From a checkpoint of a small masked image model: 48-pixel images, encoder width 160.
Rows from block 7 of the encoder, named by matrix and row number. Each number is 128 + 24 x the weight over its row's rms, rounded and kept within 0 to 255. All counts start at 0. Numbers have three digits each. After the name is the row's rms in percent of the matrix's.
# fc2: shared expert down (encoder.blocks.7.mlp.shared.fc2.weight, 160x320), inputs 160-319
fc2.9 099:161148066134070091117137111129142136100138078118139152143165147120139167133122171100132080152152099136143102154112122114112126130117117142129086153102152076123140148142158095148127127125126169146102118175135141125132138161102086089131111114115135143110142146132117109146108176123133122094089139126136145137110121166111139106162107126158097141157128147136116150100140147131120084137137137116162138137118073102172141128158143117173142165104154123085130145122135148155074139148105142
fc2.10 101:136177112127128127125143102112164095125108143134134155110094091125158130116102142116136123118104150151145149147097152111128102082134105122123129111103139114150122134145156120156125137106147072136155089109162132173119104147162134121152182147115098092122092091107128110150144167125139118131087153145090086112132101093118074100144127163113128134169122141119152198125104123161131129151158126132179085139168111123109160100086128073117093116139135125113135090101133109122120126142140098
fc2.11 099:150157154116116113116147119104096125122157138097130132145140098118146134145151160088128140145105128126125138124089152094094131125160133124148147132107106074120175168121071134111140107118111086115117128141131114095116125142124131147154103153146127149131162162169160080103142139116087145126152148115129091141135105151115146124128147098123124125103205129137167136117129114135174137134132141118155101087152118160128172118172136129127160107119155134141120127081127128126058115103109134
fc2.12 108:119135107112115160135126122122133122142110143128107108142114104140095147137148101109121128135157140128096083111203081094105062129166117121109120087191142148176092098132123135148142121158121125130117136161158134151126108134160108144179121121120144111135125131157154130151152154121076067129132116120092123122131139117147111120137112141135116165135145124134151121093170101125143109128122088099143121119118153115105103134103097079136118157102153132102130160103098107118093142161129151
fc2.13 103:139088121143143162146139141138124150165146133125123137080143110135113154165088104151148107099118132186138134147108089111182147145123160111115133120121087127135106122141139117196138119123124120148171173145140150117114133141147139125144158109093145143114131152098132143122163149118148085100139105090130162132110111149104122132110098127119144104139111120138109151085122157131152115133163176132120126120101109135129138112128110123096135128148134111140142082069108134166109135109134116
fc2.14 101:131131151135133147104116119135122113116136108164126162139130147159117102114129111080134119087149153122107172140189157101138113119109098162152138135136120137159135102089119095130132129140129160147158109179129123131131114076141189125145083085120126112118095143179150104099155128107106089109126125132151156123150135120127141157127147127059105112109139135077128116081135093170176153117134120117114117083155128130168097132112170138115132130167110128130102107117098089098110093137113105
fc2.15 096:098136153096086101141158144124109143155088108123142127102164135113127107119162167097157151148132137153103155125138089113119141114130128154142159140166094131126114118082102135116123137129143133142128156136164126142156154136127111094142143123112092178143139123123125131144096153122091153120119144106145144116183121076117114104131137134105134081172100150127160108106130114116160151133168161141127119099141143122116071145160130151109136104137101126142105146134113163108152161152116113
fc2.16 097:144103123110131142120147137091104135091149106110133074126145125134099143149118119124138116131129127146109168083128175171117091106128092131127127082093127117122163142087107139111116106088102132133139071143116173118114157166112145134137122123135070148112127119098108116105171148161085122175132166109103111138107132177166104124146144143155104095135121111148089097172090124148103156125130141096123126124167104125179085092139140154130154117101117142128164112112160153177133133116130090
fc2.17 104:121091125111086115151117098162205127103125151127150114102110142102146122103132154127128150150148061133134119139148154094119095109136126150123090129135165115091130156125109118132086099124112138119130122113153105124115123110159139162104160130121068137078132141149160090122077131099117131116087149121151108134080076132139128128175126099152129152124142139113132105135161110110134131118140113126145106132125160109148097130140112109153135100128127156126115153123161161155149137127112098
fc2.18 102:130119162132123109092092113155145153133123162122157127118138126133152182199108124104122146142131093135114112124110135135129099109110147129100144132186134131145128119160164145118113107130113094109116128116157144140149087165080129094109130103127148104139149148121178125122186113097133143135137159165101176121119131147133083142129139129178121120135160128102107143125146117113085090082089138128123145155106116132138190118131138159130124161101120113082093146132126139127106105111151077
fc2.19 097:144147138123147178119133110149101121130118125102127161144095117105152150122157125140143090144119120102116111055139072112132101103100141116120093121154137079162135132106132121152093123139156116130139110159115135121126159119094117119127134141155159166149172129154137092067121121159159097120124108093113100098093140105106152100110109109115103146119124104105170079117132141087149141142103130134159120106141113150104131162122122120122131123107079140134171118179131065155178099163148118
fc2.20 106:166095131091132132122104106103111077110131141103106110134156126159137106115124130123151124107121136122131112121152171111141120105170125111141166129094083116080111169151099162099119158148115156101159096137108147113108125138159144105092102135132122129153126115095129084146144137143128126083143140117138113122074145154143178096157189099108137130137151134148143168159128147138103133097144172166098144100164118132082127141121104100133138114158071141129134098097139118088179094148143168
fc2.21 092:118181103106111137138109087138091099117146092115123122079078172185149128148133186154108115138117098124149138109130078148141136135103151116122162125141133157114120135185135137138100141136153137166168129140144119120143121150121092130136131138144180104159125135110150146101146141123125161146139140108129100109129158103139114166138128098119164142140099168135091112106144178134131106132114102149138130153152122097153129118066141158130173150099151158167123147188147153118113112161110109
fc2.22 095:136135164100126098107085107137111101134141125132139087102131094106125115092141146101169134168115153124121133116085126121116168139147154083146109142160119107128103113111108069141118128104126117113090130124187113083133169145160148141153105085108127128132115149106118153108068114132118133104108101134098117180127111170129120135105137126099126149137116121135160114132138156157141183102164129148099169124152156133130171097166160124109113129114118122108125121157143101129114174135155124
fc2.23 098:116082170109093159149143124150127157168107105118161133106153132124109104098147127105105155156117133169122166129116144101135094137109094108155173129140131168123167117118119142093149154124119160097122124109112173121121111092125139139089154079073118144123150076116135129155084145129147161114136085116141160140135090150176097143155128116107134119156164135139143075125106152099122119110129135134087130118119130121134098184111143113149138125130132122115108145111154204119139149143152147
fc2.24 095:134178151153078121162176123110087124119152181091145117118136103137116138146127105144139154147126082110156119125100133109099109173138114130086086154153139125140122165097152105131096121136098149137132124127117100104122098095129112114124116109113140106114143116123098089171100141147112130169167119137091127140147119096141122163144165153166113132156147102111106125115184129120143095106146131105141108116115147100119173126130141146165130155086109140118152138143146133159085121126091136
fc2.25 100:169136116142148170109162128160121128095110103153118127118107117156137120146108096124127112185128087136102155068123132116148163084140114162096103137158154165172121125134138126127109112150142129108088118146143116111122088148148147156159133154098148093125169159099141129096176135127102103138139156099169115093130115129139100120131130120169138104088134081167106066161130119094150091122119147143169127106146111123123120153105123115106086160132123112166138118153103087128138108106165125
fc2.26 102:128111108140156099103130160126118154110133123138153157160141131144099149153145153112118145114142131111147147120117135115155124158112139132133161118121169116111139144127124122117174119160121097107119132127123138161130092126130167099126203127135115102105145153106139137118157085105150142137105120158122107136148107122123142142150130172133096168127162112125166095151090078132126158134116153134101145102101156138107189103183161173142105117090154153107062116100136140106190101105154183
fc2.27 096:147107096142114127117137115143129140087156121089109094095076129164103109110177113164133121140098129128152136097111114115131149078104117127154122113108149149148128121159118154094089095118080137118135101140157104142086139163125140157134079136139178156119169124143134156098102125147112143126121144125102112124142136119097138106096130130141142117109126129102157162109144122128128148127166135152144112125141125166128137122186130140122180099131100157124143114158113104093152168141123095
fc2.28 094:190131143128135105159155145133146118113137135080099095114122136147144098131117107159139100122152140109111093156141177133097108154106111135090088151077134122123177078113072104160095161123142162149148140157094100097127148169190102118136105135125096090099152145110115157136103149151117085082136170144142156122133068141153150133092132098145109156092138135112112163123104104133160090104117075097117140165134158113114117110115157134096147152117160087144107131115094144146111137146133127
fc2.29 099:101124143126148108111164112100112125125138130146143126139153118153127133118103158135127157146149110141161143087150135133106113100148175123118202178171106175133135150156112127156138133157155175125138103107125127153144142124140087105121155125115092154057139121126146153095104128123127123135119146134159152174142106154148109127111140134170153132059073126143096117119116074114108081137113107133137149142127169100121143094118141129132110124104121120135163132137137090089136088136124117
fc2.30 104:090098133111159150130121106143107150070118104095099154087144131130156141100164148104147107110168123132047120084112087148119126114122159136075118116081126111148155108119134096133151151106123128128091146119113132095098128141116127128128135134109117140129106115087094050133122141132147111184152129124145117141143172109129107102100151076120079141128107125117137123095141139163119151143161119158140140126127071111127108130080106143129169124142126165122148117112162126131114123100140144
fc2.31 093:145143108133034141109134090097101155135107098152136124109099116161107092142113148103111104161128117125112157124106126137100107087154142092210168101096100171078108111086135117161167115153131147128185131116166141099095110124109114131087118138142112104106125119122123144106138117118146139131115137117055105146139107111148125154140129131103111088156147141167094169101123136157152118121159115146118156150109152113128105111155126108156104146118136145118161150124119142092139171171097096
fc2.32 096:165144129104169137113158147164113127156141066124137116153114164150133113153119139152129151149070127142143131098087096102110159121132128157170155121131211112113147151170113162099128118139120097106098114134112111131116128135129107194147172099130149108110104158165103115151125108106109131093143113070146131101143128129142179135138131122141118121093108122135117185142156116110114097149125096129117142106138149100156135111132134135137125129142106098125145102129146135160109097115151159
fc2.33 106:125145105106120109100144110120136136111138159158139102124089146089132126124154112111133122147095132154106163127147130127141157098130087149101134094132134143120174100097155149118140125072100178136110096156167128115091124093125105113100104153133158125129114127099095113135131124120108133163085100039089154133132142146114105104106117100116095102127153124106107096125127156120136113164108116111104130109128137079106173146148130152127129101125087139140135136126054090094124121144113134
fc2.34 098:172132135158089106117115118165125062063138105165143131120075119105144155134146129123082160110126095129160098169120167127150166145142160130101126147108157075118141105140145142151128121168148121111148132106095130123142110139142143186140156129108125122161128139155139157130140153102133163103140129111077135087134104162106109110132096152151132148133145136106123172101155155132131108121127152093135101122154122150125173105104138137099116120097112149130144117169117136127135129152098174
fc2.35 110:091105114118154169126143120117115140096134156125110136163103083164108156146123131163151190133127129099158109148121135122124090126079114121165144113138158101092117136159120138157140171115164083175096149152138103091150122100117101115135134129120142121154124142106167125089155075074133150101114122160120102071144123086120128115143086170118144114161156130102132088140135129090141138126124159126113121103145113155154136096125094112131114130122147103162109144193153144164165130155162115
fc2.36 097:108075113135121130202156125089143185160131114142116168116127094137148125136124127158158131099129162145120098102134132106123119147152115080139101147116126115113122102140096113139162118056109126093126207096124108115138138135111090102125119164154150133147126118106103120129166133136125140139097123151164144106136138127108150161116124166114121130149098126173087098156139120120167141152110099148130136108124100128070113112129105106108110131162105137145112129130119153134120136101159094
fc2.37 099:177131120091181110157108130109148135111166143166077150132123156131130096123095187113146102155125081140147136152127124084100127081158105133099160133130118117127102112137155126131185096134124087181141106163133154133110117124076141127176135137166102098144151120158144095150136136097101122122118150127164112137129142113118097162093140135118107122134123137105083158143128146114113147138125097113097098094120133129149165179126061138123135144134134170097107132134106152150122116133124113
fc2.38 102:140092125127094114107067139117097120104098107162160119149142155170115164151103116128126112095165121120127114128148112170171120097085171097165107143132149123145104114146188139167125134118151130108108147102103147097108164098136110099162070115138121098180139139116113124082141139157146104122113122106170112129115153110106133165145121109137099080138172113117142097126106123129112118157146122112148124152138139093114110094156101119120139129114162158125123112110124115111106149108129191
fc2.39 095:137090156146110132082141131122096132112136114136182096140136115162116121155108111147120123134126160169084109158121133135116118092127123173130069147157132130128128160076123125126151136145159143101105097154132106110151166159160107117160094113145119153078136068103108151105159124130124133133140101103164093118135111134123094152160095138138151164102098101099157128156126138114148135108145116154151103119105177105140082159143135122146178143145117161103091124127086115156122163122140084
fc2.40 091:092134140120148146156166157109157134096107131107124130090136138155132124120104120095107159130124141107137161118150163100106115141161107118151118141129101151157129136106105141119137118101126128134123096161126078134109135115110130141158168140132102096114087141161120118166129149115109145125119166119146110117125130149125159130100076134112172146131070158079162141101130138125120108103137119133120121164118125076118133138117164156121154176206140179182120114107106108112153127145123138
fc2.41 100:123127102150186113108120100124180097081132143079167159117108113134131135160104141139098161143114133112172129142118123132144141108142107071113129108168108157126119128105140145141143140176137152119102103120084173164133101155181125128142138086098122144094161156112102186129142095176114128130110111163068125107133161134120131136128121141147144138146129105115141103169111105109148164115103130113128113127130095139124097117153154116136123143135172135164131129140179113154159125144112126
fc2.42 102:145159141112147147127137134167066152123172106133120109086156135107087133142112161141104132110174081118160085095113136137133137129116079147110100150165115115109106097134133109104115069134154124098136135114119119125097135118151120087128116165127136154131194088169116096101131172114112138103113127133084082108110121166144124126155114138122084104105163150086126131166119115140126095147128088116094149112134134097115173116121151147138159150138105153125164125129129176159092160105136132
fc2.43 098:125149110104118131120145106146124159082129124151104129117165103103129088141121143136142065091145138089132148151144125125143113087131150162178137099089116109095152098147133135142104091110119103154150115148153136155160117095111119131079146138178150108127125108137099129124061150125117120119095140131121128167146087105093173104139162126092112102150151103109136096114107134153126187125114131145113118113128112146141105126167141114120123140126165148159118177138107121148155109086105110
fc2.44 100:121088088160096120152121096137152140117118113130116158112105082146139118129128112159165116117112167156138136103098121120136137113117091129072128144103143148134147130078086084125149113060133099152113136144119125108138123155140107129120115130133123162081123133125147111179163127152108096154116123156141125122139080123095094110098115097142124128166137098103117103150125141047126151186110139137121132137143140156136108142173169151118095119124116107132103162132080110094146121133137131
fc2.45 098:147160124090140133126123130120116122184133143145080090140111118080130128151120143077114191111144151098110118116162152084117116123152132114131170147125106137122127121113108121107103094138135136148113117145138169132164131085100164130168122153144121142103109124119131130126120167124134119122104133135165145167128134111127084142150135109135193114151132122133133145167119115160129177113123138118137124118085108139118111087112132119197114139126148155096073140128132161141135144092120156
fc2.46 106:110141090142146149107099131117113123112137152171115152128092103150131137116133133158123142132150144161087120116118126175136095161151091118125163142058104156156101117121179133120124117091132121139156135129119136134141143121100155104149109137119120106114146104128133177161150116143137118164126111129123162157149126141131140081112154131123116134111136131137174069119137126112116105103089121130142106134116127110156156130126167131114118119132063126070117145150091157137133095118126118
fc2.47 101:160113116155096116136160162117095099120129152135126173147096112110059147148122130112124134098133136148131130103168146111112102093091085167138144149130180093138154141145148158101128130129128145122120131149122131143140160134109122069109094133160174126150101109128133158118067130142130108084116129131125120144149129131136123132128090105124128151107147125108165134160139102135132088137146158108111153103153132125128076127156147105104103142113130079071149126107138117153116169118086127
fc2.48 102:124171110129108086127097153122118101121165159136130115080147115135137140156150174134160157139157120135153117132103095149071106129126116141100140096170142123108141145125152092105155108164120137139162147150117161128157109162134169099141152141129151117152118126113149143091127170119074150144149120129116108128103139108118167134153117130152136145111141138101125103134116125138126140144102101140094121125104097144135113165097146128107121096120125149164144115116157094135102060099158183
fc2.49 103:127087133115131117127143114132108140145105113149133126101134111114083143125136139149133162140168127132130137163103111131108150115147140114112118145157121150102139110110122110073165129092154152110110136121120160110182146082122144143130124123142120121133079110073131128092139141160093111093136177140129122120124118130123080102061131108136126118130108139115129096132097142116118145088162114109106156115147165109146126154112132133095111132136135115197161113102133102113133126104103147
fc2.50 098:154173127124121120097148133130079121117158107100150102134109086132121116146147134109116111153112136101112145134163121117136105119129123121128148078150122118152108114130166144114185135129086155131110144148145171124100168130117128089152129105148127091133110121159146112103125123138130130107138153140133147093143072112125120078152116178125092135120123094114140141122116135145122160131127135169159126181123117114111115115097115156134138121127127120146163120148163118103124068153153126
fc2.51 090:146139075137093071130118158090095102144116119137151153104140155154145131112146089120153145103133090137099144117095120134106124124130152126134104077134137187109142098135137119095101127124116104139127106064143116142123139137114167150183161111108136154142091106137128134079200113136090108089167136159104169124115185127169145134154121109161125140120117114136169092129109082136150107123111141074148124130126141097109098135111161125141112163124158126113091142126136110092101098073130113
fc2.52 092:100085166090122109122122148113183093138119112146134142112172115162147067149087142123111105172105118129112159138147116125103163104145132130096141160154108107116130147102150116098164114154128116165149177119094082135097162134098115142150096146133137168117085110099145165124161124094097102126141078105154116124104055161146107112105112154153132112145123097139155180127157136159163153166152112137163070124138089181104090180133099154131163137153144154137114128140104126127174121155096136
fc2.53 102:150151107103159100145165087131086147111120115155124120116165133114133116130116129109121105119146139131131121123121148113097064163108120145129145137111137091112087128096086176140104146105159150154132145144126133133132161069123155125103129158120132135098162114165119114118155138132117133132121172139130144162143091157162101160104158120133109117101099131159070084121152174165125125149126107126135151126178130155145061102127152156140154104136177113111166141139103167142159118088121109
fc2.54 100:097137108163188147160131118117124130091107121132116141105139148139131124144103117137160113122138128115148118139138145094088115135149133094107083104129122137141140163172141139079083123123082111132155145129118153123131181093094118101114130124172119133171104092092138084162129101162136142192156094103109134138096118209135144050143165138149130116118108115110123131124124165140079147097138149096133109096114126115139119175157146102133112082141085117132171119118100109097140182134110114
fc2.55 097:122144147133163110147116130137136121149125151134123133173067164108151158118145118140097113103100090132111130132124106137100116147126166109133115116132128118177110109119148183113106124142170102151125106108137124121129152186159122105147137137123099101131095132194096104095132089167145148104107122143129138121105134093127095125155108159123124124096110169142140100156102156137125156131113135111121180179147111126147140133131120142142101141138150135129175101116106134109098111117135103
fc2.56 103:127156177115088128109147155139163111136151135123127145106122124109184128189146128111123117069133121131141098115158116138145126134140116128131113120101172107114105143128152092141141175150171141109118111137127154119116103096125131078148130133168080140112131112134141137105136126113157112129107132127127165126178075124111117184120136115179156155124167080108152129092087148107159130132125142154131154167114136143117131119124148141112118156085168106148153109129169126109092098154155119
fc2.57 104:128140117135094118161111097111138096140125135144136114105155078142117143126120133170146093134151122121140124094079113109170171088122119120105100164143160172163117132176118144087126122103123117096115113106140137110180131122143173175116117177138093154135106161083119197129116143124141137141061143138124149116081156156147107129135139114121075105117155163147117110099141122115145093085176097116124132125113151107119168084160142133133158131114174133130099135100146151119156087130097061
fc2.58 102:137129108131091141154110102093161128129104140131141131150138126088117173136128126185162082127119174150100148107117149119141111136112095116160123116107113099147165152075121142151093122096129141107121086153100127124102126190080153112103078171117103157136112085105159106142111095108139113152133138110130128137112158139122132094121164108101099113135176140132122156107152130121116095112125134100085145124101139118108123147118108097133101136103112139068093136139130130093139112105154108
fc2.59 104:141138070106132131120124155151101068096127139146172111147103139148100108129133145143144090122123102163168106143109124128131169150146154096112116139082148109174136142142167135143172096128090132123135135167101130146149147093120107144145135112083186122130099129142103149118098102137080136121094102130119132168128137169113078123111143168124127114098133104147109111101101140106065113152099149139155109132134159164064160109181103146120109140135169096115114106117125143153123130143127117
fc2.60 101:131125132152081155192130073089139129195116173115108138132100158101124118158173109122117109105154105096165122129099137136139125124146082100155130090120093145132120088153114169133097095114154173142129118133158120148142095129176149128097102154089143145099112110105150167108163133113124118149115103100100129098109131134133132108111112136159123110113168154141152113119118133131174135149165136102127108142139114111165072110137149117123114109132111099124150183134104137122189167133108107
fc2.61 096:102147134105152124138141110117121104145131170115120091154127096124123105098142164139158130148156118172101115102129129123127126113167145150126085117110110128156112099119143117154102111139150104127148145121142135127126130135124152116159094150135120102088134113118143122171112153119172101118139101109127142133170097098111125140172144135144122130125135149113116113154132073126115130120165148116107123089101109155151089131167128119151139131166089121145132154098068115135153144132151107
fc2.62 103:103107078112146164085113127130102124133152156112102114073146132121119135167110118119110129130192158113148145069126153139138099131153145140086119143088116148145134146167093157121081155162145172154147086110148133150089127118141118130118143121089157157135161072147132096098091112122084125139113162112109082179130074108169163127143135141138152103138127092130121118096116126113136116106094149155152146180109080110116159141109124119125145128075125117186140128132098129103089131144137136
fc2.63 100:142172131131141108084108134151126124138141123122136133141097169105164149127139111095162091163090160113105089139146121121156092119159135093154147119172173153129161143156103121124105142153139158167152133141133102127185079121099143156072132140128169097140152180122124111107135110119135101131127127134156134076126128101113141110159118165098088152115183163117099110133123132082144137119127076100136133107171160137141134110194130140132142089135127107153131090073126119091147172116097148
fc2.64 104:120096135156111109152110132143140151096089158134115141126151129085152073108132074135160137171130166121106125133119107128074145085119164088099105155136142126160130131123103103163140144125093125142143134130147132109145136127099143102097106101194093093112099135157161152143110149127191147136125113138127172125136144100060125167132162099161152095105117102138130151167125120110166129107125143151149095139148120141125137101140154179143127151120144131122091159129127089144107136134151110
fc2.65 104:172115110113095132096109103109086142089106102167163122107142138077139150131145134143092144104093101137126157171133136100168137131147126129121130090153133141121093137163119139103101112144124086100107134128136131164094128140121141100127137094128143140126134144142101110120099116153124095133098139149181114114113102129122120146134119142132136119143122143107128145130155103157096151094181149112123120150114130126138149112168125136152118098136207166118099133101136123141080114133121175
fc2.66 095:090137108150079134157132190104168125116112134090115128146108139150160126140151149088088142190162098096116100094127131130079145155118148145167099141136156088094113134137118151132171111105129126121121100103143112179135103123115131172136157145141129087112108133153118151097166130116143114116110108141131108123131135181144147188170143172139133133107135125108097125129096157135108097136102105136128079162108106089085152126133122119124121116128105110168134121092144153160186141140081125
fc2.67 096:176118138129144135101140116126146138150149135129167102126154144158119108101100150116077151127118127132168134176138119154124138132125096139119123126133105109141096127186092169128126147162128125080130131102117140101138117140092182076122102153104132121139122118090140122114133129107136178097140145123149144116106167115144131120135125132158126150124139147108079164102140117174141143127153101089130146152138166141072145125123143122162127166121146158126130136121126136157175103108149103
fc2.68 101:135117101121104134127154162077153103110150164134127154117144172131174117119095097110102120096168134126126080150151108111065148144140150066132168139141129111115109133143149140195155167159137107138118123116142164130114125172110110075091162160143087135130131083120131124156143120139114171116152157149109168130106166154145162118122094129169165107095042100145089141130132108131142167143141151134124137154140127212165131131129089102109147150136163141138138104084169155122114156138106095
fc2.69 094:132117088126106083148142129154154107067118072117099103148123095152124135107113125147107114091118135142106135127132105172183104128143118106133111127112146089141122095119141123142131087133132116113103059165120140114106120110147141188091104158120160074142135115153109145162134119119086125128193130108153115125099154123146164098102188094125121130148122127131191129173120117111127116139152125118147100133114128141130149094065147103131103137164165137158173156140077153130158111119111119
fc2.70 097:155111094156145131140161123172118108131143142117106128132120095138100151146106132094125135123069177085150135122111103087145144126093108150162138122115100140160108167127164142127126159101099134128160134149155156130115156131101108146209131089115133146075167161118118124139089148103149118154153128155140137087133119102111134159118110116137157125145132100150075117109141097084121127134109148110152108162166101140114115117126114120165099150149150138100090153146106102134116148129132183
fc2.71 112:136155145156129087159112094108102140152145127131137111096138116191103109055132107123149078099145108118135123146101131124177139138164167130116088147074090125122165173115141118113111143085101151155135092155171145106089153129168139134166136170161100144109128125130167084100130124134150131129121107140084089129139099117133136111108160094091111131108149125157204092129138131165148157138132162093131151141154139125135110113130094109140119073119138103106155095140137089135087115091169126
fc2.72 098:152173151093147107140084174152169095184188106170131124129150122086141160162140135123108128121149136108138133124111128099164141121103142110166140091139129108131103146131160151046160138116148139117098159119115159142141101128092140130156166089082117125115097104090156135150115140139110147141131150155118112112127113084138081126121129118120149129073138140115144104089130123155116157120108103116110113100115123126126123134130189163158141171143102152169106109152121098137100085155109098
fc2.73 102:153143117122141171109141118112168128117154141139110122118123136160123122138136158152140114130102097121133116162108148091122176134104100133144126126104192131143131137156128150143159173131109118142114080186101153143125116151087141144160116122131112135118188150169102186111135109144062141119075138103174129137156113100086152132093143170154124096168139157120133123110169151109138139105107141121136108103109132143082133129149165096116152107100160088156123127108153147144085138114124136
fc2.74 098:111097089126139131117112141172160139146124102115114076154090160128103157130124112142113088179156146127137149119109157097142170172122198175166161151094152152122103127099125143107141167108119151145098112146154113112151174117117129105094141165146127134123141141125127113136078151124109127085132094135175109118139105148118077115108112124127110183101118135129153194121140098114119131153137123137158138120092150116097117099145123130116112109123130087098097151132128143111131077112138136
fc2.75 102:102119110128108100135153123140136089091134162128078101138105111163112124151128103155173123134140175144149155119141161127134075123091116141120118116152133099132130139092112114146094138141132129124155118125141150151155133137142098136107128108140131128100109146081125133113116138090130118099144096155100119144135131108171111085150117122158135116165117117077101171094135109130153132129127157117135120146127123106153161178082155128118178136122160103120162129155152114139090141136113101
fc2.76 103:153159128137164111091173130147130103154096136164126140147083141064144149085119136113115132147125143146122160143124145114094119122109169150117113139140129117114160088073123125156096090112124108123076089108144093078080091147130146099120118098100112148148102159133137132101143090125146129119100125116107127134144146147167137156161163136129157157141118164141092072171137100133125085113134163103117141095129128136127124114141130137121116141074138154152161153126124144167080151160139088
fc2.77 096:141153104097087138158155165191120100157136151145114046154134136101127120161121158134159162107157121136112138135132131102116118125118138089106140120127129130131142123192120141149162110137144138106056136133127109124114109135075153148127137163163124133145147066117132158135108151099157113072134159119135135138088106186115106106088161121100129135125151142177117128110132141120137133150118147132122141100130122157123118124169114117126083152167146112140104109143103176120114112125146131
fc2.78 098:149138116106122191144108117122146099128119111163147142111104146101112145152102118119181169122121122113124137110139174082111107140135131131119147154093147092107103097151107078121122163112156156114147104138112148121121138124106172151165143119118116132073140127159121114107137138107132140198060190083183113113129113166162094143127103088109108103175143145143147126107168154132126136104116166112139148113141094081144097165099141138126153108133144136128139138136120140158152112084073109
fc2.79 096:130117120113073116092132140099118160148148098144114100133117097135153105126145142148136183170117152144137099123101094109150099155129129111176080170153146115143107096135100109129159146129135104183092138108127136145109139114116110081123142156123101147093156161162106135129096141136127110142149121097109145080104085088130078099147119130109123133101142105145188125102110111175112139125143127156166125156126150130122105153121118117110140128092108123089137143138197164097173112124138114
fc2.80 092:138119132107138117154136083149149164175156106146092168132199115142111157089111120097145111130121109144174130125161132147111143147094136129124146112130091132169097144137127155112126111143101112124119055112158166117117095145067143098100112135169133137144067103118119113140153142144155115102176142112096124105132114107114116141107149091089125113087136108133153128144145105123138135105162146134148168125153111071095122133135146139100142163142159152141149110118122110171127093142123110
fc2.81 094:143136144106090139134134103122126132104126133129130175078118088125109101163116132154163098107131173105141146135146103126135131100108148129128130152156140104125123163133087122097115093096136142104114149144112101160121116120101133154101100119153143147086130115119154123151100131133082066131117121152109078120127175141162140088123177098109155148092127120103127103171146129113114098150167146125098122126159132170129171142136139132110128144116117174141084196095145125150090125122115114
fc2.82 099:128125164105147126104111111174115145110108158119115174114151121090075129114157157116123115120116107117149110133143133122164138151099159154119150119137137107086125126134120116165083105128122144132126125100135120099161113197146122150136093096103170140150115159127108152137164108089143114125100117167081105114131148114118128110141170096095131113115146104100141132101187131114146106145137121142099114187138172072139177100129162112119125112133171105133136110124147098125155114087125165
fc2.83 109:091097138150121158163080118085153118111156121121101116154128130162163088133122110140101126132126132158143093178124157095121111132140094105089113100076123180094142134127144128107124139132126131137163156105124162084162135104072129123142123172126180153094099144147140079138140172143090075110125099147146153115091143081097142143152147133128132112151113128129137126115118123120134149144148129135138126093137079074131109149089149100104105111111160105119140109129130116153153120101119104
fc2.84 097:134162149110105136151152138146146169115066155099117105125157130061148095142129077174079125132123104121095122114141168172100132132172121111140130116104079126145108118108160114064065158165131115119136131118104116153153068088097153156137140116151156135088101163157094108179115136173148097143128107146131125152157109141131128139136167102099121116149104101138138171155119102099149164144111158130119116098137117118095143104108105150134160112149109146124133110124129170135120133118161104
fc2.85 102:178116130121150164128151131110139141123113146142136136113160115087122103130135131136140098096087167137145119100097139133150077156130149137129105132113095110139144112181102115119124124132110189109148102147107130131149143098085141153136130149144100077100129120158079105108104157168094141126118117118132125192134083162115097174125116157114106180108090151097137153113121122127096140100127162123110157099156183139070091162145133141164086128116131106133144118140156117111129144090109140
fc2.86 106:138137127106119138158126180113165086159155073129145169164107129116135153121126117121116123147127138126072095106110128135108172126141121110147104122128149141063090114125130127101137101138114091090160173100150094092152138108127107163136152110122135108113143136176153137136137116151108132159124113151167137113134115145133125133105119092141108146117118187155134120144153130125062162119148142118127143182172119139145100114114125097150130132115133138118118131122125086077120157105141095
fc2.87 098:132180136108161093120164119133093130153097122112085126184115157123121095124089155148161147126100170169093156126100141127140136118167133072125140147116156078107108110104075128151110186150130130146060119150138154131155158131147078147119161114113138105110166107169136107135132116150121119130135113099137161111103116101166106163171113105099182130123091112139111114134126099161120163120099074157100115140103125094146147105127146114120096148084124118191138126172146124161136102076108151
fc2.88 107:098123120136116155132090122054104113079138125149125133117155117177104127108134118058153118116081115138138151074146154110126138117137074144131144118134104139168131119163138119109055122128143151130176137131098142149129115157118096125129102126139119123153119157139133128152133179178147068130200118147156115127092152112131136097115174122126130114146144092131183145131153109147132120134132104139163119124088101094099145117110114134120126115177134121183136078102108118123085144150107162
fc2.89 104:106044097131128123157117096149112146122149125149106127142126122153135106143109151157147142151153130145108119138088123176137134143150160127101076170128074092118131151161108110114111133109125103117089148159146124133127133118118154129100114085135138136103117077150142130123139089090123105073146110142142104161122120122160149137121176114136141068101112112143145121152163117130129097118138137099111127159193129137110150165154120127096121131162130111105104151109150153130134141139119130
fc2.90 099:141152106126109140151134150101087103123156143152117142119119146156100112132112116115152115111146104141140106087157142150111140118133121111140119144148128097159145122097099129121131131133106103181144137130085154125122103124145101111136151173108150153088140171129079151106148153117125154118114072108159122156133095125098151145102140096172107088110155127140112108083171129137131136127092122085103119090125121135150156159118091107133103126193176155163121165141143117107083104118150168
fc2.91 091:139153138148122107166128096120141130148140157121113121167139099095157138126139103127102142109103144122094129146100136115170134087123146145089143109092116129117122122165144091105135084106129094106092074129152148122127101178110151139137133108126120088173133096133069107111150169139131135121104132134141115126120079168141132102104122138102129070160089132106155119092063142126131171134112159113130099106171133154105139118144153178161138126134141123111119096157140122152115093103134150
fc2.92 100:096131101090136141136144061114075119150136111133123103092148094078128143102105063129139118119150178143164136119177121148161127139112135115139110123155129139107134108108102112120122128162150106114163154137125150077148131078183126128176126113110101105107086142119163085120113142132152099106079157170165093153110107114093119119118158123120129171146142113142137094116104134153169125110135115122163098159145083102152092122098117127125099155105163134116146138118125090155116124182104133
fc2.93 100:131106117089121153121122164146104170140138151109086154153106134163135162119121087132155089105144139117131154095118097173128112120132137118112147131103140176124141134126131130100115152146094151095132118154104144105126134186162148153070142087132129122168094129124154116136119154059137085149168083147163116140126132109185092105102127126139096157156094128133154097097115128104126127137098113132114152114130108092099123128120125129143129164109088107115101137137096173082155138131124160
fc2.94 095:136098134172103135074123102147124117107161119107104121094192094106113086109115135124132143117158110155093137105137140140141103113145115117151098150147122106125092165088123116144099108156149145097129106148131127143134132097119108107085124160133170131109108144120122144148081097120154165145090109143147159124159100090128154108148155129128122108117121128183174133093110127118108155153107148100131096148136133148095114153094121161116129126091136110148096104133154145156123138111100104